config.toml
model = "image captioner"
dataset = "regions of photos with short descriptions (Visual Genome)"
train_examples = 203450
image_size = 48
crop_scale_min = 0.7
horizontal_flip = false
translate = 0.06
tokenizer = "word"
vocab_size = 6471
encoder_arch = "vit"
encoder_norm = "layernorm"
encoder_norm_position = "pre"
encoder_activation = "relu"
encoder_mlp_ratio = 4
encoder_head_dim = 64
encoder_fused_qkv = true
encoder_bias = "all"
encoder_qk_norm = false
encoder_parallel_block = false
encoder_inner_norm = true
encoder_patch_size = [6, 6]
encoder_layers = 8
encoder_width = 128
encoder_positions = "sincos"
fusion = "cross_attention"
decoder_width = 128
decoder_layers = 6
decoder_norm = "rmsnorm"
decoder_norm_position = "pre"
decoder_activation = "gelu"
decoder_mlp_ratio = 4
decoder_head_dim = 64
decoder_fused_qkv = false
decoder_bias = "all"
decoder_qk_norm = false
decoder_parallel_block = false
decoder_inner_norm = false
decoder_positions = "learned"
decoder_cross_attention_every = 2
decoder_tie_embeddings = false
init = "small_normal"
residual_init = "none"
optimizer = "adamw"
learning_rate = 0.0019
beta1 = 0.85
beta2 = 0.98
eps = 1e-10
cautious_weight_decay = true
max_steps = 28900
batch_size = 64
epochs = 9.1
lr_schedule = "linear"
final_lr_fraction = 0.01
warmup_steps = 860
weight_decay = 0.05
Rows from block 3 of the text decoder of a small image captioner, named by matrix and row number. Rows with one number belong to one neuron. Each number is 128 + 32 x the weight over its row's rms, rounded and kept within 0 to 255. All counts start at 0. Numbers have three digits each.
Before each neuron's rows are labels from the 100 texts, of 14976, where the neuron reaches its highest value: "tokens" is the input token at the peak. Only what is clearly more common there than usual is listed. The data: regions of photos with short descriptions (Visual Genome).
# fc1: MLP up (decoder.blocks.3.mlp.fc1.weight, 512x128), inputs 0-127
# fc2: MLP down (decoder.blocks.3.mlp.fc2.weight, 128x512, transposed), outputs 0-127

tokens: "of"; "stone"; "brick"; "has"
fc1.199:140111204154174144164096124201144073174080148114167090142187170162163102072106111123132157112117115134136096125112066139141107145123089123180069106137086100136098170143123123136130132114135103161173101140082138118093181127162140137148129127119144155148079125127153151159142134104164163172116095133107180131139092172061143189149090130186167169130167113128069174154110081158119046156095
fc2.199:141063141090086100080151161153114152112110131111139138104075185096114149115120152097158130130208082126104121150110131107113134142154115141185188135050128175130140104090159164120149181159119150136071141157236163104145112147102129179097132128187108108147168153129110138096079089176125113090170107138115123083092206134144111118082156118113153115162122183117124096119154136085145078091097

tokens: "chair"; "television"; "parked"
fc1.80:122088129160179116138109170110166168143152093096127164101121151170108107122096146148078101113137142093130124108092159115064149189146148087191091144085132123117167126106142083101101177161162169090085198133122117122170096103153046103146131138183171133136113081115145117111113233136097082087124131107129128108095095091082148114068100109154104105118130177121111085188182146134153107146096
fc2.80:126160106123114071117091128164103072140164115082118176098112136145092086130165116133104155122126125121124114156097138110185120157142118145134142095178171157093121128095143196125115111144101147124141201163099137065158164122089147103182096128116124121140034132152171077140185183160188147145199141084092131117098140105183133148143134074144131082113178158127166158152168157085114072184100

tokens: "chair"; "standing"; "sheep"
fc1.436:169111114093141090170080084093099097222099147124110179112168103185118159134124120122102131104187109136111105126121115104138119168141162071175075109146176133106149139109146065067057165105126099185128201081086092100151144155113163172160159080123132118123129114165105083173095100145194114090136150105135171122135178071110165105088139148103128110110127135127149152102127113134106110135073
fc2.436:145041136165117126058103129117170110113190129099112183156119096120149099092103160121083143108099155139143103123125129126088127212133107168151205167161152169157160158110127111136124197120144068136109067127166128121145131146099155141192102114095157082140117104132108074129119162213091143077159143073119127097150108156099152151084129160154070107103186134100162157136101114112144156156119

tokens: "of"
fc1.416:187103129167078075116120113111136173165138124155151114066124152158108154112170154178117113174109134049128110071111061110085148140148180156091102131118116094146180077120148084124130132195090094120161163141111120092174174148173184090137071180140171125144108072098113103147144127162130117126099118166177142111088135147148107180190137112115139170141098132190100152139150134169138124152183
fc2.416:113074145163182133116185157123137120132113103162064150191116217108140122097073156103098103101050110145167105128075165139129143075109140153129136098110160099118115139098124162126166103118147117104117146062067111151102127178119095201094164118086203097135078123125086164146151154122149168181083112119094134146154074080159121133098109115144099136128090140125155154145114135129142111207105

tokens: "of"
fc1.490:081109145147097145084099152196145192133147151099114124073147156137176110132154108165066126195094123092120109084164149105108132150159116115135110166126140190153071150185122144099143168157152153144129126130062120124152170154148104149107075133167124077166099137119143065167032145176117083116150073123126139159103114213133099078139113148127086080169131165119155127127141109125091128124163
fc2.490:125102137146086096121144112076190091097129173174156146123122089068074077128127116178155140185115127112077131123169124132131087125125161111087108067177179107133130154169110108165114088098076166110216116145164095207156069110156082095127131135121103079131153063104139119123113162102167150089163119138157100147119124077099147124119190134083171093115112182161131141117162165132110109137117

tokens: "of"; "the"; "passenger"; "train"
fc1.431:162093150105170127157088099142152135122131133147168089076103145149146175050120193146142169116122043075150140080116123114097172165157099135137107116117107148147079145116128126111185120131102122102135121170177126129084133105147100137141167145149130146108126089162133170130149137101048206185154124157132117168113083121154164175138178106160126088101138193123117162208110142203131103175129
fc2.431:091113123122185094056089140132123152133129169133171157104098145162123168167115082163182173146149101095173178138112098115152146139158105163168099173114093169126126130128144148104118163113102102095113074104139137101096118137139089117160101184086148115081124133170094140093137113160140135116171130104126211159133155089091093044090178076138116170092076146148145168134121091104137189151210

tokens: "of"; "the"
fc1.298:159094112090140211097163067133123092154119131090115114180196106163137139104178157111104105194151105128128120087079115123083123131099105082092088158127086153142082139105138106078151114186121110123174141132098132071108124158156073149106114119113106152138095098157128135161133154084159170136151099087145160151088127106081132127148099117154157089141203183129127205160141136153118176144042
fc2.298:075108113112144141104138092136137146072142119111104136133125118115075156108124080182161134062101100129158081083134180104148097133163135088159144067135111170146136067198163164123138126088146165114094072161138180087111129114151123117074135100156156162126138130154154104126169201114111081140076144226162109111139119158125145108138145095118122172117129153092186132146152085138196134099203

tokens: "the"; "ocean"; "park"; "grass"
fc1.468:125107108104093126141083149103068086154080105110107158169167114255154141109094150129098100158157097132148038133079136102116147118139182099115135150123093149112119136104105127071107134139145102081087199098074153114135112155141143094106147121107083121218109124130112146161095117158123148119118084149115127185168115139135144185164143123144124097151171108146193182117159109148161142169125
fc2.468:132186097135169159127151130153081112174073121081123143086063118135130131144125048094128138137114107131152117080149142096114090104145108163089138098172123164144123133155119187150104125105128094127134147143101226141098123142128111094141145104077139143113165112092191154101158185159057096098087152090092094108091117185149130099144137167138066100154189134148189120183150113167095168098095