A small image captioner, trained from scratch.
Model: 4.74M parameters, 48-pixel images, encoder arch vit, encoder norm layernorm, encoder activation relu, encoder patch size [6, 6], encoder layers 8, encoder width 128, decoder width 128, decoder layers 6, decoder norm rmsnorm, decoder activation gelu.
Rows from block 4 of the image encoder of a small image captioner, named by matrix and row number. Rows with one number belong to one neuron. Each number is 50 + 15 x the weight over its row's rms, rounded and kept within 0 to 99. All counts start at 0.
After each neuron's rows are labels from the 100 images, of 14976, where the neuron reaches its highest value: "top examples" is what is common among them. Only what is clearly more common there than usual is listed. The data: regions of photos with short descriptions (Visual Genome).
# fc1: MLP up (encoder.blocks.4.mlp.fc1.weight, 512x128), inputs 0-127
# fc2: MLP down (encoder.blocks.4.mlp.fc2.weight, 128x512, transposed), outputs 0-127

fc1.340:45 46 50 49 46 41 60 62 56 63 32 46 48 59 52 53 47 33 53 80 61 46 68 68 48 80 53 17 40 51 80 54 58 55 51 51 51 41 44 76 47 58 29 21 63 41 29 59 38 38 12 32 36 37 45 67 58 72 29 54 63 42 57 46 54 55 69 55 04 65 51 52 45 40 56 31 48 43 17 70 58 45 52 67 59 23 73 72 58 49 36 53 46 57 40 37 41 15 54 50 47 60 73 26 61 41 59 85 55 59 52 42 39 49 57 54 51 52 78 39 71 26 31 55 73 52 39 23
fc2.340:59 53 15 43 50 49 43 28 62 28 53 74 61 52 61 67 35 40 29 47 89 60 65 48 57 50 36 37 18 53 41 59 39 50 45 67 39 46 34 43 36 44 57 16 73 63 50 64 63 48 72 47 37 41 51 38 78 37 73 38 42 36 31 29 28 28 72 30 66 55 58 41 66 50 51 74 29 73 50 66 51 48 66 54 51 49 41 50 47 50 35 48 18 62 39 38 30 49 70 58 75 60 48 50 56 65 39 54 52 45 82 60 54 36 46 50 65 66 58 58 72 12 66 20 39 52 32 45
top examples: text has "red"

fc1.153:38 51 26 22 43 49 55 31 72 31 53 36 87 52 72 60 61 73 21 35 57 27 44 52 50 61 42 23 51 41 55 59 62 38 28 64 79 36 37 26 34 20 67 36 50 39 64 70 57 22 43 55 57 50 59 34 56 68 34 56 41 44 40 19 60 50 58 48 44 52 28 60 21 38 44 45 27 71 50 76 46 58 67 50 45 52 58 56 44 68 48 57 64 44 54 59 55 10 22 47 62 50 81 47 44 70 40 57 18 55 53 48 56 47 38 53 48 48 54 42 54 42 47 25 62 80 46 36
fc2.153:57 58 55 51 63 44 47 17 67 35 32 76 16 25 28 48 65 53 21 42 58 72 67 48 44 37 45 46 17 47 43 23 48 42 70 68 49 55 72 45 58 55 63 26 77 49 38 41 15 28 61 44 38 59 42 61 39 58 69 43 78 61 37 53 30 58 63 28 50 54 35 22 47 61 34 53 37 54 54 38 62 49 58 27 64 49 36 79 49 65 65 62 59 38 38 50 44 64 53 68 25 53 31 40 54 59 53 44 40 57 70 46 27 37 41 70 42 33 51 49 71 82 44 61 39 44 73 66
top examples: text has "white"

fc1.454:44 52 68 62 44 56 99 44 51 62 46 14 57 43 45 36 54 66 37 49 43 59 56 61 31 45 42 19 55 68 62 55 41 56 43 60 42 31 50 58 35 60 44 51 56 49 48 52 23 36 28 43 50 56 64 88 37 57 23 33 56 50 50 61 61 56 67 53 31 45 54 57 36 35 35 29 35 38 38 42 52 55 44 50 84 18 55 67 48 34 49 73 51 54 47 56 37 08 45 76 58 34 42 34 48 57 62 39 62 37 42 29 18 52 51 36 26 51 74 61 56 74 25 54 69 58 26 73
fc2.454:69 49 46 32 49 58 41 61 42 52 54 66 46 57 61 22 53 61 56 64 52 49 64 44 51 51 48 49 61 65 55 56 49 51 38 57 44 27 27 51 09 44 40 59 46 57 67 66 62 46 64 60 64 37 73 23 58 42 67 51 00 36 30 55 25 86 35 31 36 38 68 53 56 39 66 55 59 70 61 44 47 50 40 71 49 48 62 35 62 29 48 72 60 61 58 41 48 61 22 23 86 60 39 47 72 60 57 65 29 39 69 63 59 41 51 45 63 80 70 45 41 34 45 49 42 74 20 51
top examples: text has "sky"; text has "blue"

fc1.287:43 39 69 36 39 53 35 47 41 74 42 48 48 82 46 43 46 23 29 62 57 49 62 54 41 55 51 40 76 78 75 47 63 60 62 68 60 59 69 47 43 56 47 57 37 33 52 47 47 47 10 34 53 70 39 43 27 47 41 70 55 35 63 45 46 77 81 39 05 62 71 62 33 41 68 37 26 63 18 24 67 55 57 59 51 37 52 52 30 47 44 34 48 49 22 51 42 30 55 42 42 51 52 45 33 33 49 65 51 36 64 54 57 54 56 51 60 47 76 44 65 70 52 74 81 64 19 37
fc2.287:25 43 49 58 39 56 63 68 53 45 59 38 44 59 76 41 59 53 36 45 28 63 34 61 48 57 48 54 38 71 60 61 48 60 54 80 53 21 18 39 43 29 62 50 29 34 63 36 53 63 50 42 45 60 55 41 48 44 44 41 41 46 24 34 59 59 74 27 31 49 44 65 41 55 34 76 26 54 56 43 54 52 36 43 38 49 57 42 44 74 65 75 76 52 28 44 42 82 02 33 54 64 54 62 48 49 54 72 57 33 87 39 56 47 40 43 44 42 59 54 60 63 46 00 55 54 37 71
top examples: text has "white"

fc1.105:59 48 55 41 28 76 69 82 38 49 70 24 41 69 39 47 58 41 49 58 31 52 63 82 64 44 51 15 63 71 88 68 35 68 30 47 56 44 61 44 59 61 29 55 32 55 52 62 60 21 52 41 48 48 51 55 34 77 40 62 47 40 60 54 41 54 68 51 45 36 46 47 42 35 32 22 59 58 31 42 85 50 42 73 73 32 42 36 47 36 54 71 27 62 33 57 62 19 48 49 22 43 43 46 53 61 41 79 27 52 36 53 63 49 47 48 23 56 67 37 54 61 59 52 50 76 34 66
fc2.105:24 52 22 51 39 53 46 43 56 42 56 48 49 79 70 43 70 56 27 70 59 55 43 45 48 70 43 36 31 44 48 53 56 56 77 82 78 57 22 57 19 19 66 25 27 37 65 52 47 57 47 37 54 62 47 43 55 72 59 44 37 59 28 37 79 60 78 43 62 49 57 60 52 39 56 59 45 67 52 71 60 59 47 55 24 69 40 64 52 90 38 37 46 50 27 55 41 49 21 29 64 61 51 59 58 47 40 53 25 41 84 39 38 52 59 51 41 49 65 50 50 42 69 29 42 47 14 46
top examples: text has "white"

fc1.258:49 60 52 57 55 73 70 37 66 64 40 53 50 43 45 39 69 65 39 80 52 62 66 79 10 72 61 48 60 74 66 20 54 40 38 60 62 38 40 50 21 49 47 42 71 33 56 51 20 47 21 40 36 62 44 60 47 50 36 44 26 32 37 45 53 56 79 48 46 70 50 49 62 47 52 55 35 44 12 44 70 65 72 52 57 58 63 40 51 53 58 60 45 59 44 61 36 10 36 61 54 54 78 23 51 45 54 52 67 37 49 61 33 31 54 46 32 47 72 28 77 59 27 41 63 52 24 44
fc2.258:71 76 32 44 65 72 50 36 41 51 56 48 67 62 46 48 50 71 35 62 51 62 69 63 41 59 23 46 38 83 42 27 41 73 42 55 46 47 22 61 26 33 62 18 72 36 60 53 45 45 49 38 46 52 38 31 53 56 44 40 08 45 38 49 46 49 56 35 51 35 77 88 75 47 40 56 40 67 35 64 68 55 56 70 54 59 41 58 42 73 34 34 31 54 60 57 57 47 57 59 75 58 24 43 71 76 24 55 49 21 53 53 37 42 72 44 49 66 69 41 48 52 56 29 32 69 28 48
top examples: text has "blue"

fc1.302:19 58 65 34 45 33 32 65 59 41 45 40 64 55 52 59 37 40 57 40 48 16 61 58 37 56 50 69 57 70 55 34 50 62 52 43 44 33 55 52 50 51 30 29 79 47 50 62 50 41 34 24 10 39 33 34 58 29 42 61 42 14 55 33 57 50 78 52 28 57 59 63 59 55 60 68 52 52 16 57 65 51 54 72 45 55 50 58 62 62 18 31 62 63 39 45 69 10 45 46 50 57 67 42 58 36 24 59 69 68 40 76 62 42 76 48 80 49 67 32 70 50 55 51 56 61 38 30
fc2.302:62 55 65 58 22 45 35 42 12 78 85 39 67 58 40 46 50 34 48 53 67 75 46 54 63 41 46 51 52 79 55 68 56 60 48 53 41 36 34 55 52 44 66 10 64 54 50 61 57 30 56 28 48 61 58 32 42 21 32 47 49 54 55 74 42 52 82 48 32 36 65 72 55 54 35 40 43 63 46 58 55 52 11 45 78 35 54 66 35 49 43 50 76 42 44 78 40 47 71 56 70 37 27 46 51 31 69 39 34 50 60 62 67 46 50 29 41 71 52 41 27 40 38 26 33 57 28 58
top examples: text has "red"

fc1.93:45 49 56 50 53 31 47 46 82 50 43 57 58 40 63 62 54 69 39 62 55 49 52 64 34 89 67 30 42 48 51 34 61 29 17 61 66 55 69 52 54 37 48 24 78 12 28 53 28 30 43 30 41 52 22 42 80 64 28 61 48 41 35 35 62 48 75 50 30 36 37 64 55 39 47 52 39 50 31 69 48 29 72 39 44 62 84 60 43 73 59 53 50 64 38 28 51 28 39 33 54 70 74 49 45 43 53 51 61 59 56 50 30 26 39 62 52 61 60 51 80 54 37 33 57 51 38 25
fc2.93:55 36 62 59 59 38 47 52 29 59 46 47 42 38 50 71 47 36 68 80 39 53 50 37 68 50 48 50 40 17 45 48 59 48 85 29 52 70 64 60 75 45 40 38 48 88 22 44 43 44 60 54 45 24 61 59 69 49 55 30 70 61 45 80 52 46 43 67 59 47 47 42 68 44 64 51 76 39 46 48 27 59 39 51 38 44 78 58 50 44 50 47 28 42 61 28 45 52 87 49 42 14 32 53 36 34 61 21 63 83 32 56 54 48 54 52 46 64 50 62 69 23 48 90 29 34 54 55
top examples: text has "blue"

fc1.471:39 47 58 56 39 38 68 66 54 70 31 45 46 61 37 64 46 33 55 61 56 40 64 71 41 79 50 24 38 46 76 54 57 57 49 53 53 42 48 70 43 61 40 26 61 37 33 44 38 30 13 33 36 40 54 77 56 66 26 57 64 39 57 49 52 48 69 43 07 63 52 53 37 49 50 29 50 53 16 77 57 32 53 64 66 23 74 65 49 45 36 60 47 56 45 39 43 13 51 53 45 49 70 27 62 43 62 81 47 56 56 41 37 48 55 63 49 58 74 38 72 25 15 50 69 54 37 30
fc2.471:63 54 17 45 55 53 46 31 53 19 51 74 59 49 59 75 34 44 30 50 82 60 58 45 55 48 33 35 23 54 40 54 31 62 40 68 35 56 33 45 34 36 61 17 74 60 42 57 71 42 77 58 43 42 42 34 76 39 59 26 39 49 35 39 39 19 63 29 68 54 54 47 82 48 45 70 31 64 55 65 57 56 62 41 39 52 40 50 45 51 36 54 20 64 52 36 29 46 65 56 73 58 47 46 54 73 38 56 54 46 72 69 47 33 54 45 64 58 75 58 71 14 62 23 44 53 27 49
top examples: text has "red"

fc1.365:44 54 50 64 52 67 82 46 75 55 39 52 41 47 47 42 68 67 41 74 63 46 74 77 24 66 39 26 54 56 68 28 43 58 42 50 62 23 36 56 33 63 46 40 72 37 48 53 09 39 35 42 48 53 59 76 38 59 30 34 49 34 43 49 54 48 78 37 28 65 47 43 58 27 51 45 41 49 18 50 63 70 55 55 61 49 64 57 48 52 37 64 31 76 42 49 28 29 38 46 71 65 63 23 59 47 61 54 60 52 60 49 32 15 51 36 51 53 87 48 74 55 33 28 69 59 29 47
fc2.365:64 70 42 33 61 67 55 50 53 44 58 60 58 64 45 37 55 75 55 59 49 63 68 50 37 68 46 54 72 83 52 31 43 55 40 65 37 36 30 53 04 34 50 28 53 32 51 65 43 45 57 49 53 39 43 34 56 49 63 52 04 40 42 51 35 75 60 32 43 36 73 72 61 43 44 49 50 66 38 61 67 60 58 74 50 52 55 40 47 57 37 42 48 71 56 54 61 55 39 50 89 70 31 41 72 65 53 52 45 33 57 49 51 54 65 28 48 82 81 36 50 42 40 27 26 68 06 42
top examples: text has "blue"

fc1.130:51 44 53 62 47 58 96 63 42 47 39 28 55 37 43 46 65 61 50 53 46 42 41 81 25 56 40 08 51 56 81 68 39 66 21 54 69 26 27 38 42 57 55 46 60 45 36 62 28 18 35 37 53 50 60 75 41 68 27 40 64 57 42 47 63 57 74 40 39 69 38 30 60 42 36 43 43 36 39 49 55 56 42 55 79 45 58 53 49 51 42 74 50 70 52 57 48 30 21 51 56 38 49 34 62 63 61 46 33 56 47 41 18 42 57 32 40 46 83 54 49 65 24 30 58 67 30 67
fc2.130:43 45 60 42 56 53 42 65 62 64 53 54 52 79 56 34 68 42 41 75 56 40 75 69 36 45 76 38 53 87 58 45 47 60 55 57 66 17 31 64 13 31 47 49 24 54 58 45 46 38 49 43 55 50 66 26 46 68 45 63 06 44 36 57 49 72 59 27 41 49 36 69 57 35 59 56 46 65 58 41 45 37 57 47 59 49 45 62 50 53 56 57 51 58 46 48 37 47 08 35 79 78 46 40 54 68 33 67 37 49 67 47 27 23 31 75 37 75 73 47 55 50 47 47 59 80 27 48
top examples: text has "blue"

fc1.467:54 64 48 30 33 43 47 68 45 34 54 56 63 84 47 59 64 25 68 51 49 41 55 47 66 58 52 42 48 53 50 46 46 59 49 28 65 48 69 43 50 65 23 25 41 52 33 92 56 41 59 34 69 28 54 48 57 63 61 84 43 27 82 45 50 33 46 46 45 44 79 38 35 62 50 36 69 44 39 56 62 15 61 94 52 47 52 41 70 31 58 54 40 54 52 38 99 50 52 33 29 50 57 26 77 41 54 56 26 71 32 63 56 58 50 72 49 53 55 42 51 47 45 67 34 55 43 47
fc2.467:46 09 66 60 48 50 56 43 71 73 36 39 36 32 39 63 35 60 47 44 53 57 54 44 34 52 61 55 69 50 51 57 72 64 42 11 17 47 44 57 47 46 38 54 76 59 33 31 45 61 47 58 44 73 44 60 40 44 46 55 50 80 61 65 54 20 33 76 56 38 43 73 47 46 61 44 19 32 47 39 57 73 50 39 39 44 51 57 39 54 34 46 57 36 57 27 49 42 60 74 73 59 51 49 41 64 51 54 72 13 24 50 32 93 69 62 47 36 28 70 57 64 56 56 49 44 86 47
top examples: text has "red"

fc1.315:35 59 41 30 74 28 54 73 69 26 35 57 54 65 39 51 67 33 68 33 53 19 50 60 58 67 59 38 55 57 49 46 60 41 39 31 59 45 28 59 54 58 40 35 60 36 33 76 42 47 53 29 26 30 31 59 37 75 59 80 63 39 65 26 74 33 61 29 40 53 33 48 51 48 72 77 59 44 00 42 44 44 72 79 50 61 52 77 66 49 58 36 51 59 32 42 64 53 52 26 43 69 71 19 69 54 56 50 35 73 47 48 51 54 55 60 65 57 66 53 50 51 42 42 59 48 35 37
fc2.315:50 17 43 76 49 39 50 13 51 88 42 44 52 23 55 61 30 53 44 28 76 47 26 67 56 36 31 71 62 38 44 58 69 64 45 31 35 64 64 52 58 59 63 45 80 63 35 35 54 54 56 44 36 69 59 50 43 38 47 54 59 72 59 59 37 36 47 63 48 54 69 65 43 64 43 64 27 43 59 31 39 56 41 34 59 43 41 54 34 72 39 45 55 32 42 22 36 42 61 99 93 37 40 58 34 60 51 58 52 29 41 47 25 45 63 41 44 47 42 43 49 48 67 45 30 59 78 49
top examples: text has "red"

fc1.321:60 44 53 57 50 32 71 37 48 55 40 64 47 71 58 68 63 51 30 55 65 58 56 66 35 75 29 30 45 49 59 48 41 35 32 69 61 39 63 22 29 56 54 18 58 32 31 46 44 35 48 45 63 56 57 49 73 61 34 39 44 47 39 43 32 60 66 40 44 54 37 52 28 77 22 38 24 50 47 94 54 49 49 41 64 40 74 37 36 54 66 62 50 68 42 25 42 30 21 56 63 59 87 56 43 49 64 57 50 64 65 42 22 15 21 52 44 57 54 46 86 46 39 53 61 55 50 33
fc2.321:80 51 47 64 66 41 41 35 45 48 42 51 39 26 44 52 64 66 47 64 41 62 60 44 63 53 45 29 00 29 48 51 50 49 29 59 65 66 56 42 85 48 46 07 63 56 39 45 44 21 71 63 45 38 55 51 54 44 32 38 57 76 36 65 45 64 51 68 51 26 32 72 77 49 43 58 39 44 47 57 30 43 48 34 51 50 74 62 45 54 70 61 45 70 59 60 15 50 67 41 42 34 40 45 44 60 49 42 36 99 64 56 47 37 40 58 48 63 45 61 59 55 43 54 26 69 82 51
top examples: text has "blue"

fc1.156:64 52 19 48 56 48 75 28 42 63 45 58 58 53 64 50 69 62 39 57 49 50 52 55 15 68 28 59 65 84 47 20 50 53 30 52 59 17 45 43 37 47 60 32 71 13 44 46 45 41 18 45 54 67 59 45 47 45 37 43 11 32 47 37 46 60 76 21 18 63 63 58 65 60 25 39 46 55 28 51 60 55 49 58 65 55 68 31 42 52 52 66 61 61 45 65 40 38 33 49 47 33 67 30 35 47 49 65 55 60 45 51 44 26 37 40 35 46 74 44 78 54 30 33 56 52 19 52
fc2.156:69 82 38 44 62 68 52 37 41 46 65 49 66 39 48 48 63 79 32 51 39 59 50 54 43 57 32 56 36 66 32 34 33 74 33 66 42 44 35 43 32 34 59 09 80 45 57 55 46 45 61 52 51 49 35 28 57 40 54 40 30 61 38 57 36 43 59 46 45 26 81 76 82 40 34 57 42 70 53 66 57 54 48 55 55 70 51 42 46 69 39 54 43 65 73 56 57 45 54 78 67 43 31 44 78 74 27 39 37 29 46 60 52 41 67 40 54 48 79 37 45 59 44 30 21 75 12 45
top examples: text has "blue"

fc1.205:41 46 51 43 57 23 56 75 59 48 36 53 40 89 36 56 53 16 64 50 60 44 66 58 62 58 61 31 48 46 69 52 63 43 55 37 51 46 48 66 33 65 34 19 46 46 25 70 38 56 51 30 39 29 54 68 59 77 59 81 58 26 70 45 56 42 51 38 39 60 58 35 33 35 61 50 60 36 00 55 54 44 66 90 43 35 55 47 68 46 59 49 41 43 29 27 65 44 52 41 50 67 69 16 77 43 72 53 40 54 48 35 45 59 51 49 47 73 65 47 56 31 33 56 64 41 41 31
fc2.205:47 23 39 65 55 43 44 10 61 75 35 43 60 26 54 66 32 52 41 25 79 54 35 68 48 52 29 67 55 40 32 52 74 61 48 34 33 63 68 50 59 51 72 56 70 53 45 40 52 46 43 39 34 68 52 50 49 50 43 46 58 70 47 50 45 29 52 57 52 51 69 75 53 62 38 64 26 46 50 39 38 47 54 34 69 43 48 71 36 84 31 35 64 39 48 27 25 48 60 99 88 35 40 55 37 61 43 45 60 48 31 44 21 44 55 51 33 51 49 43 62 52 64 35 30 62 63 44
top examples: text has "red"

fc1.143:48 41 49 57 67 50 45 34 79 64 39 41 55 12 69 39 55 73 15 71 45 58 50 55 22 70 63 33 49 45 39 50 47 43 17 86 41 51 52 48 57 26 66 51 76 35 53 41 30 40 38 41 48 69 36 40 59 55 15 34 50 65 24 57 57 67 67 62 48 39 32 68 66 26 41 58 17 52 56 50 46 29 52 31 57 58 79 68 28 78 40 58 56 60 45 44 27 39 40 65 76 53 42 58 37 61 52 43 55 44 70 39 25 39 53 52 52 54 54 58 62 68 34 21 51 46 48 54
fc2.143:27 33 71 61 62 35 46 70 67 57 29 53 34 30 29 59 27 43 66 46 24 51 60 26 66 55 75 71 63 35 45 39 69 35 70 29 42 65 75 78 75 43 33 70 54 67 27 32 48 60 60 44 37 34 41 64 59 45 62 62 62 51 44 74 56 57 43 82 56 47 32 45 49 42 56 48 77 19 53 28 47 54 57 30 35 48 66 82 62 42 49 48 49 33 43 24 52 52 67 43 19 53 32 53 34 35 51 51 66 77 38 63 51 66 51 59 46 51 52 53 65 40 43 79 40 32 52 62
top examples: text has "blue"

fc1.125:48 45 51 65 47 62 49 49 61 79 39 40 56 51 57 46 44 61 46 45 46 52 58 57 51 49 69 19 66 70 70 47 26 84 38 68 37 36 53 76 38 58 54 50 56 39 52 44 50 46 38 47 45 56 62 70 40 43 13 34 45 43 53 57 52 56 74 43 08 53 60 62 27 22 63 31 32 45 54 45 62 44 38 49 54 15 43 51 39 35 39 81 45 46 27 67 84 24 57 69 38 51 33 35 44 50 78 67 43 25 46 32 46 56 68 39 47 57 76 67 57 49 37 24 69 65 15 59
fc2.125:51 52 23 31 50 58 34 64 56 53 69 57 70 50 75 37 56 61 43 48 44 44 45 43 43 50 46 51 46 67 32 54 49 56 22 68 48 35 30 50 13 29 50 32 56 50 63 66 55 54 70 49 60 52 40 30 56 37 48 54 06 44 32 37 44 62 41 31 37 29 66 71 73 35 58 73 39 73 67 56 45 25 54 63 40 79 47 55 55 52 36 60 72 66 46 48 51 60 28 31 78 68 38 61 84 56 38 67 30 29 69 57 58 51 63 43 77 72 55 53 30 54 54 16 38 59 27 53
top examples: text has "blue"; text has "sky"

fc1.489:57 43 60 42 64 35 85 70 27 67 53 47 62 61 56 63 46 16 61 55 44 55 46 59 36 82 42 35 53 47 80 69 68 47 43 45 49 39 24 41 54 50 38 25 44 24 29 61 51 25 42 24 65 35 45 61 66 59 23 61 54 45 60 48 60 44 64 30 26 69 58 51 36 82 26 50 58 39 26 79 44 44 46 75 78 48 78 41 40 43 52 49 62 55 53 31 47 39 62 33 40 40 79 44 55 26 60 53 45 60 38 37 43 63 30 45 45 54 72 48 78 56 24 66 48 47 46 34
fc2.489:65 48 10 53 80 43 47 18 51 33 68 81 70 48 51 66 24 37 37 66 75 50 50 41 38 43 27 62 35 64 38 48 36 38 44 63 46 49 31 57 39 47 54 17 80 67 41 60 48 54 63 40 53 53 32 38 58 45 68 31 41 26 42 36 35 37 75 22 69 71 63 40 63 56 44 80 37 68 57 55 43 48 64 50 44 47 35 37 40 43 41 46 38 81 44 41 30 58 74 68 66 48 56 62 33 60 62 55 40 60 61 51 38 28 41 52 54 58 63 68 76 22 52 28 43 32 35 48
top examples: text has "red"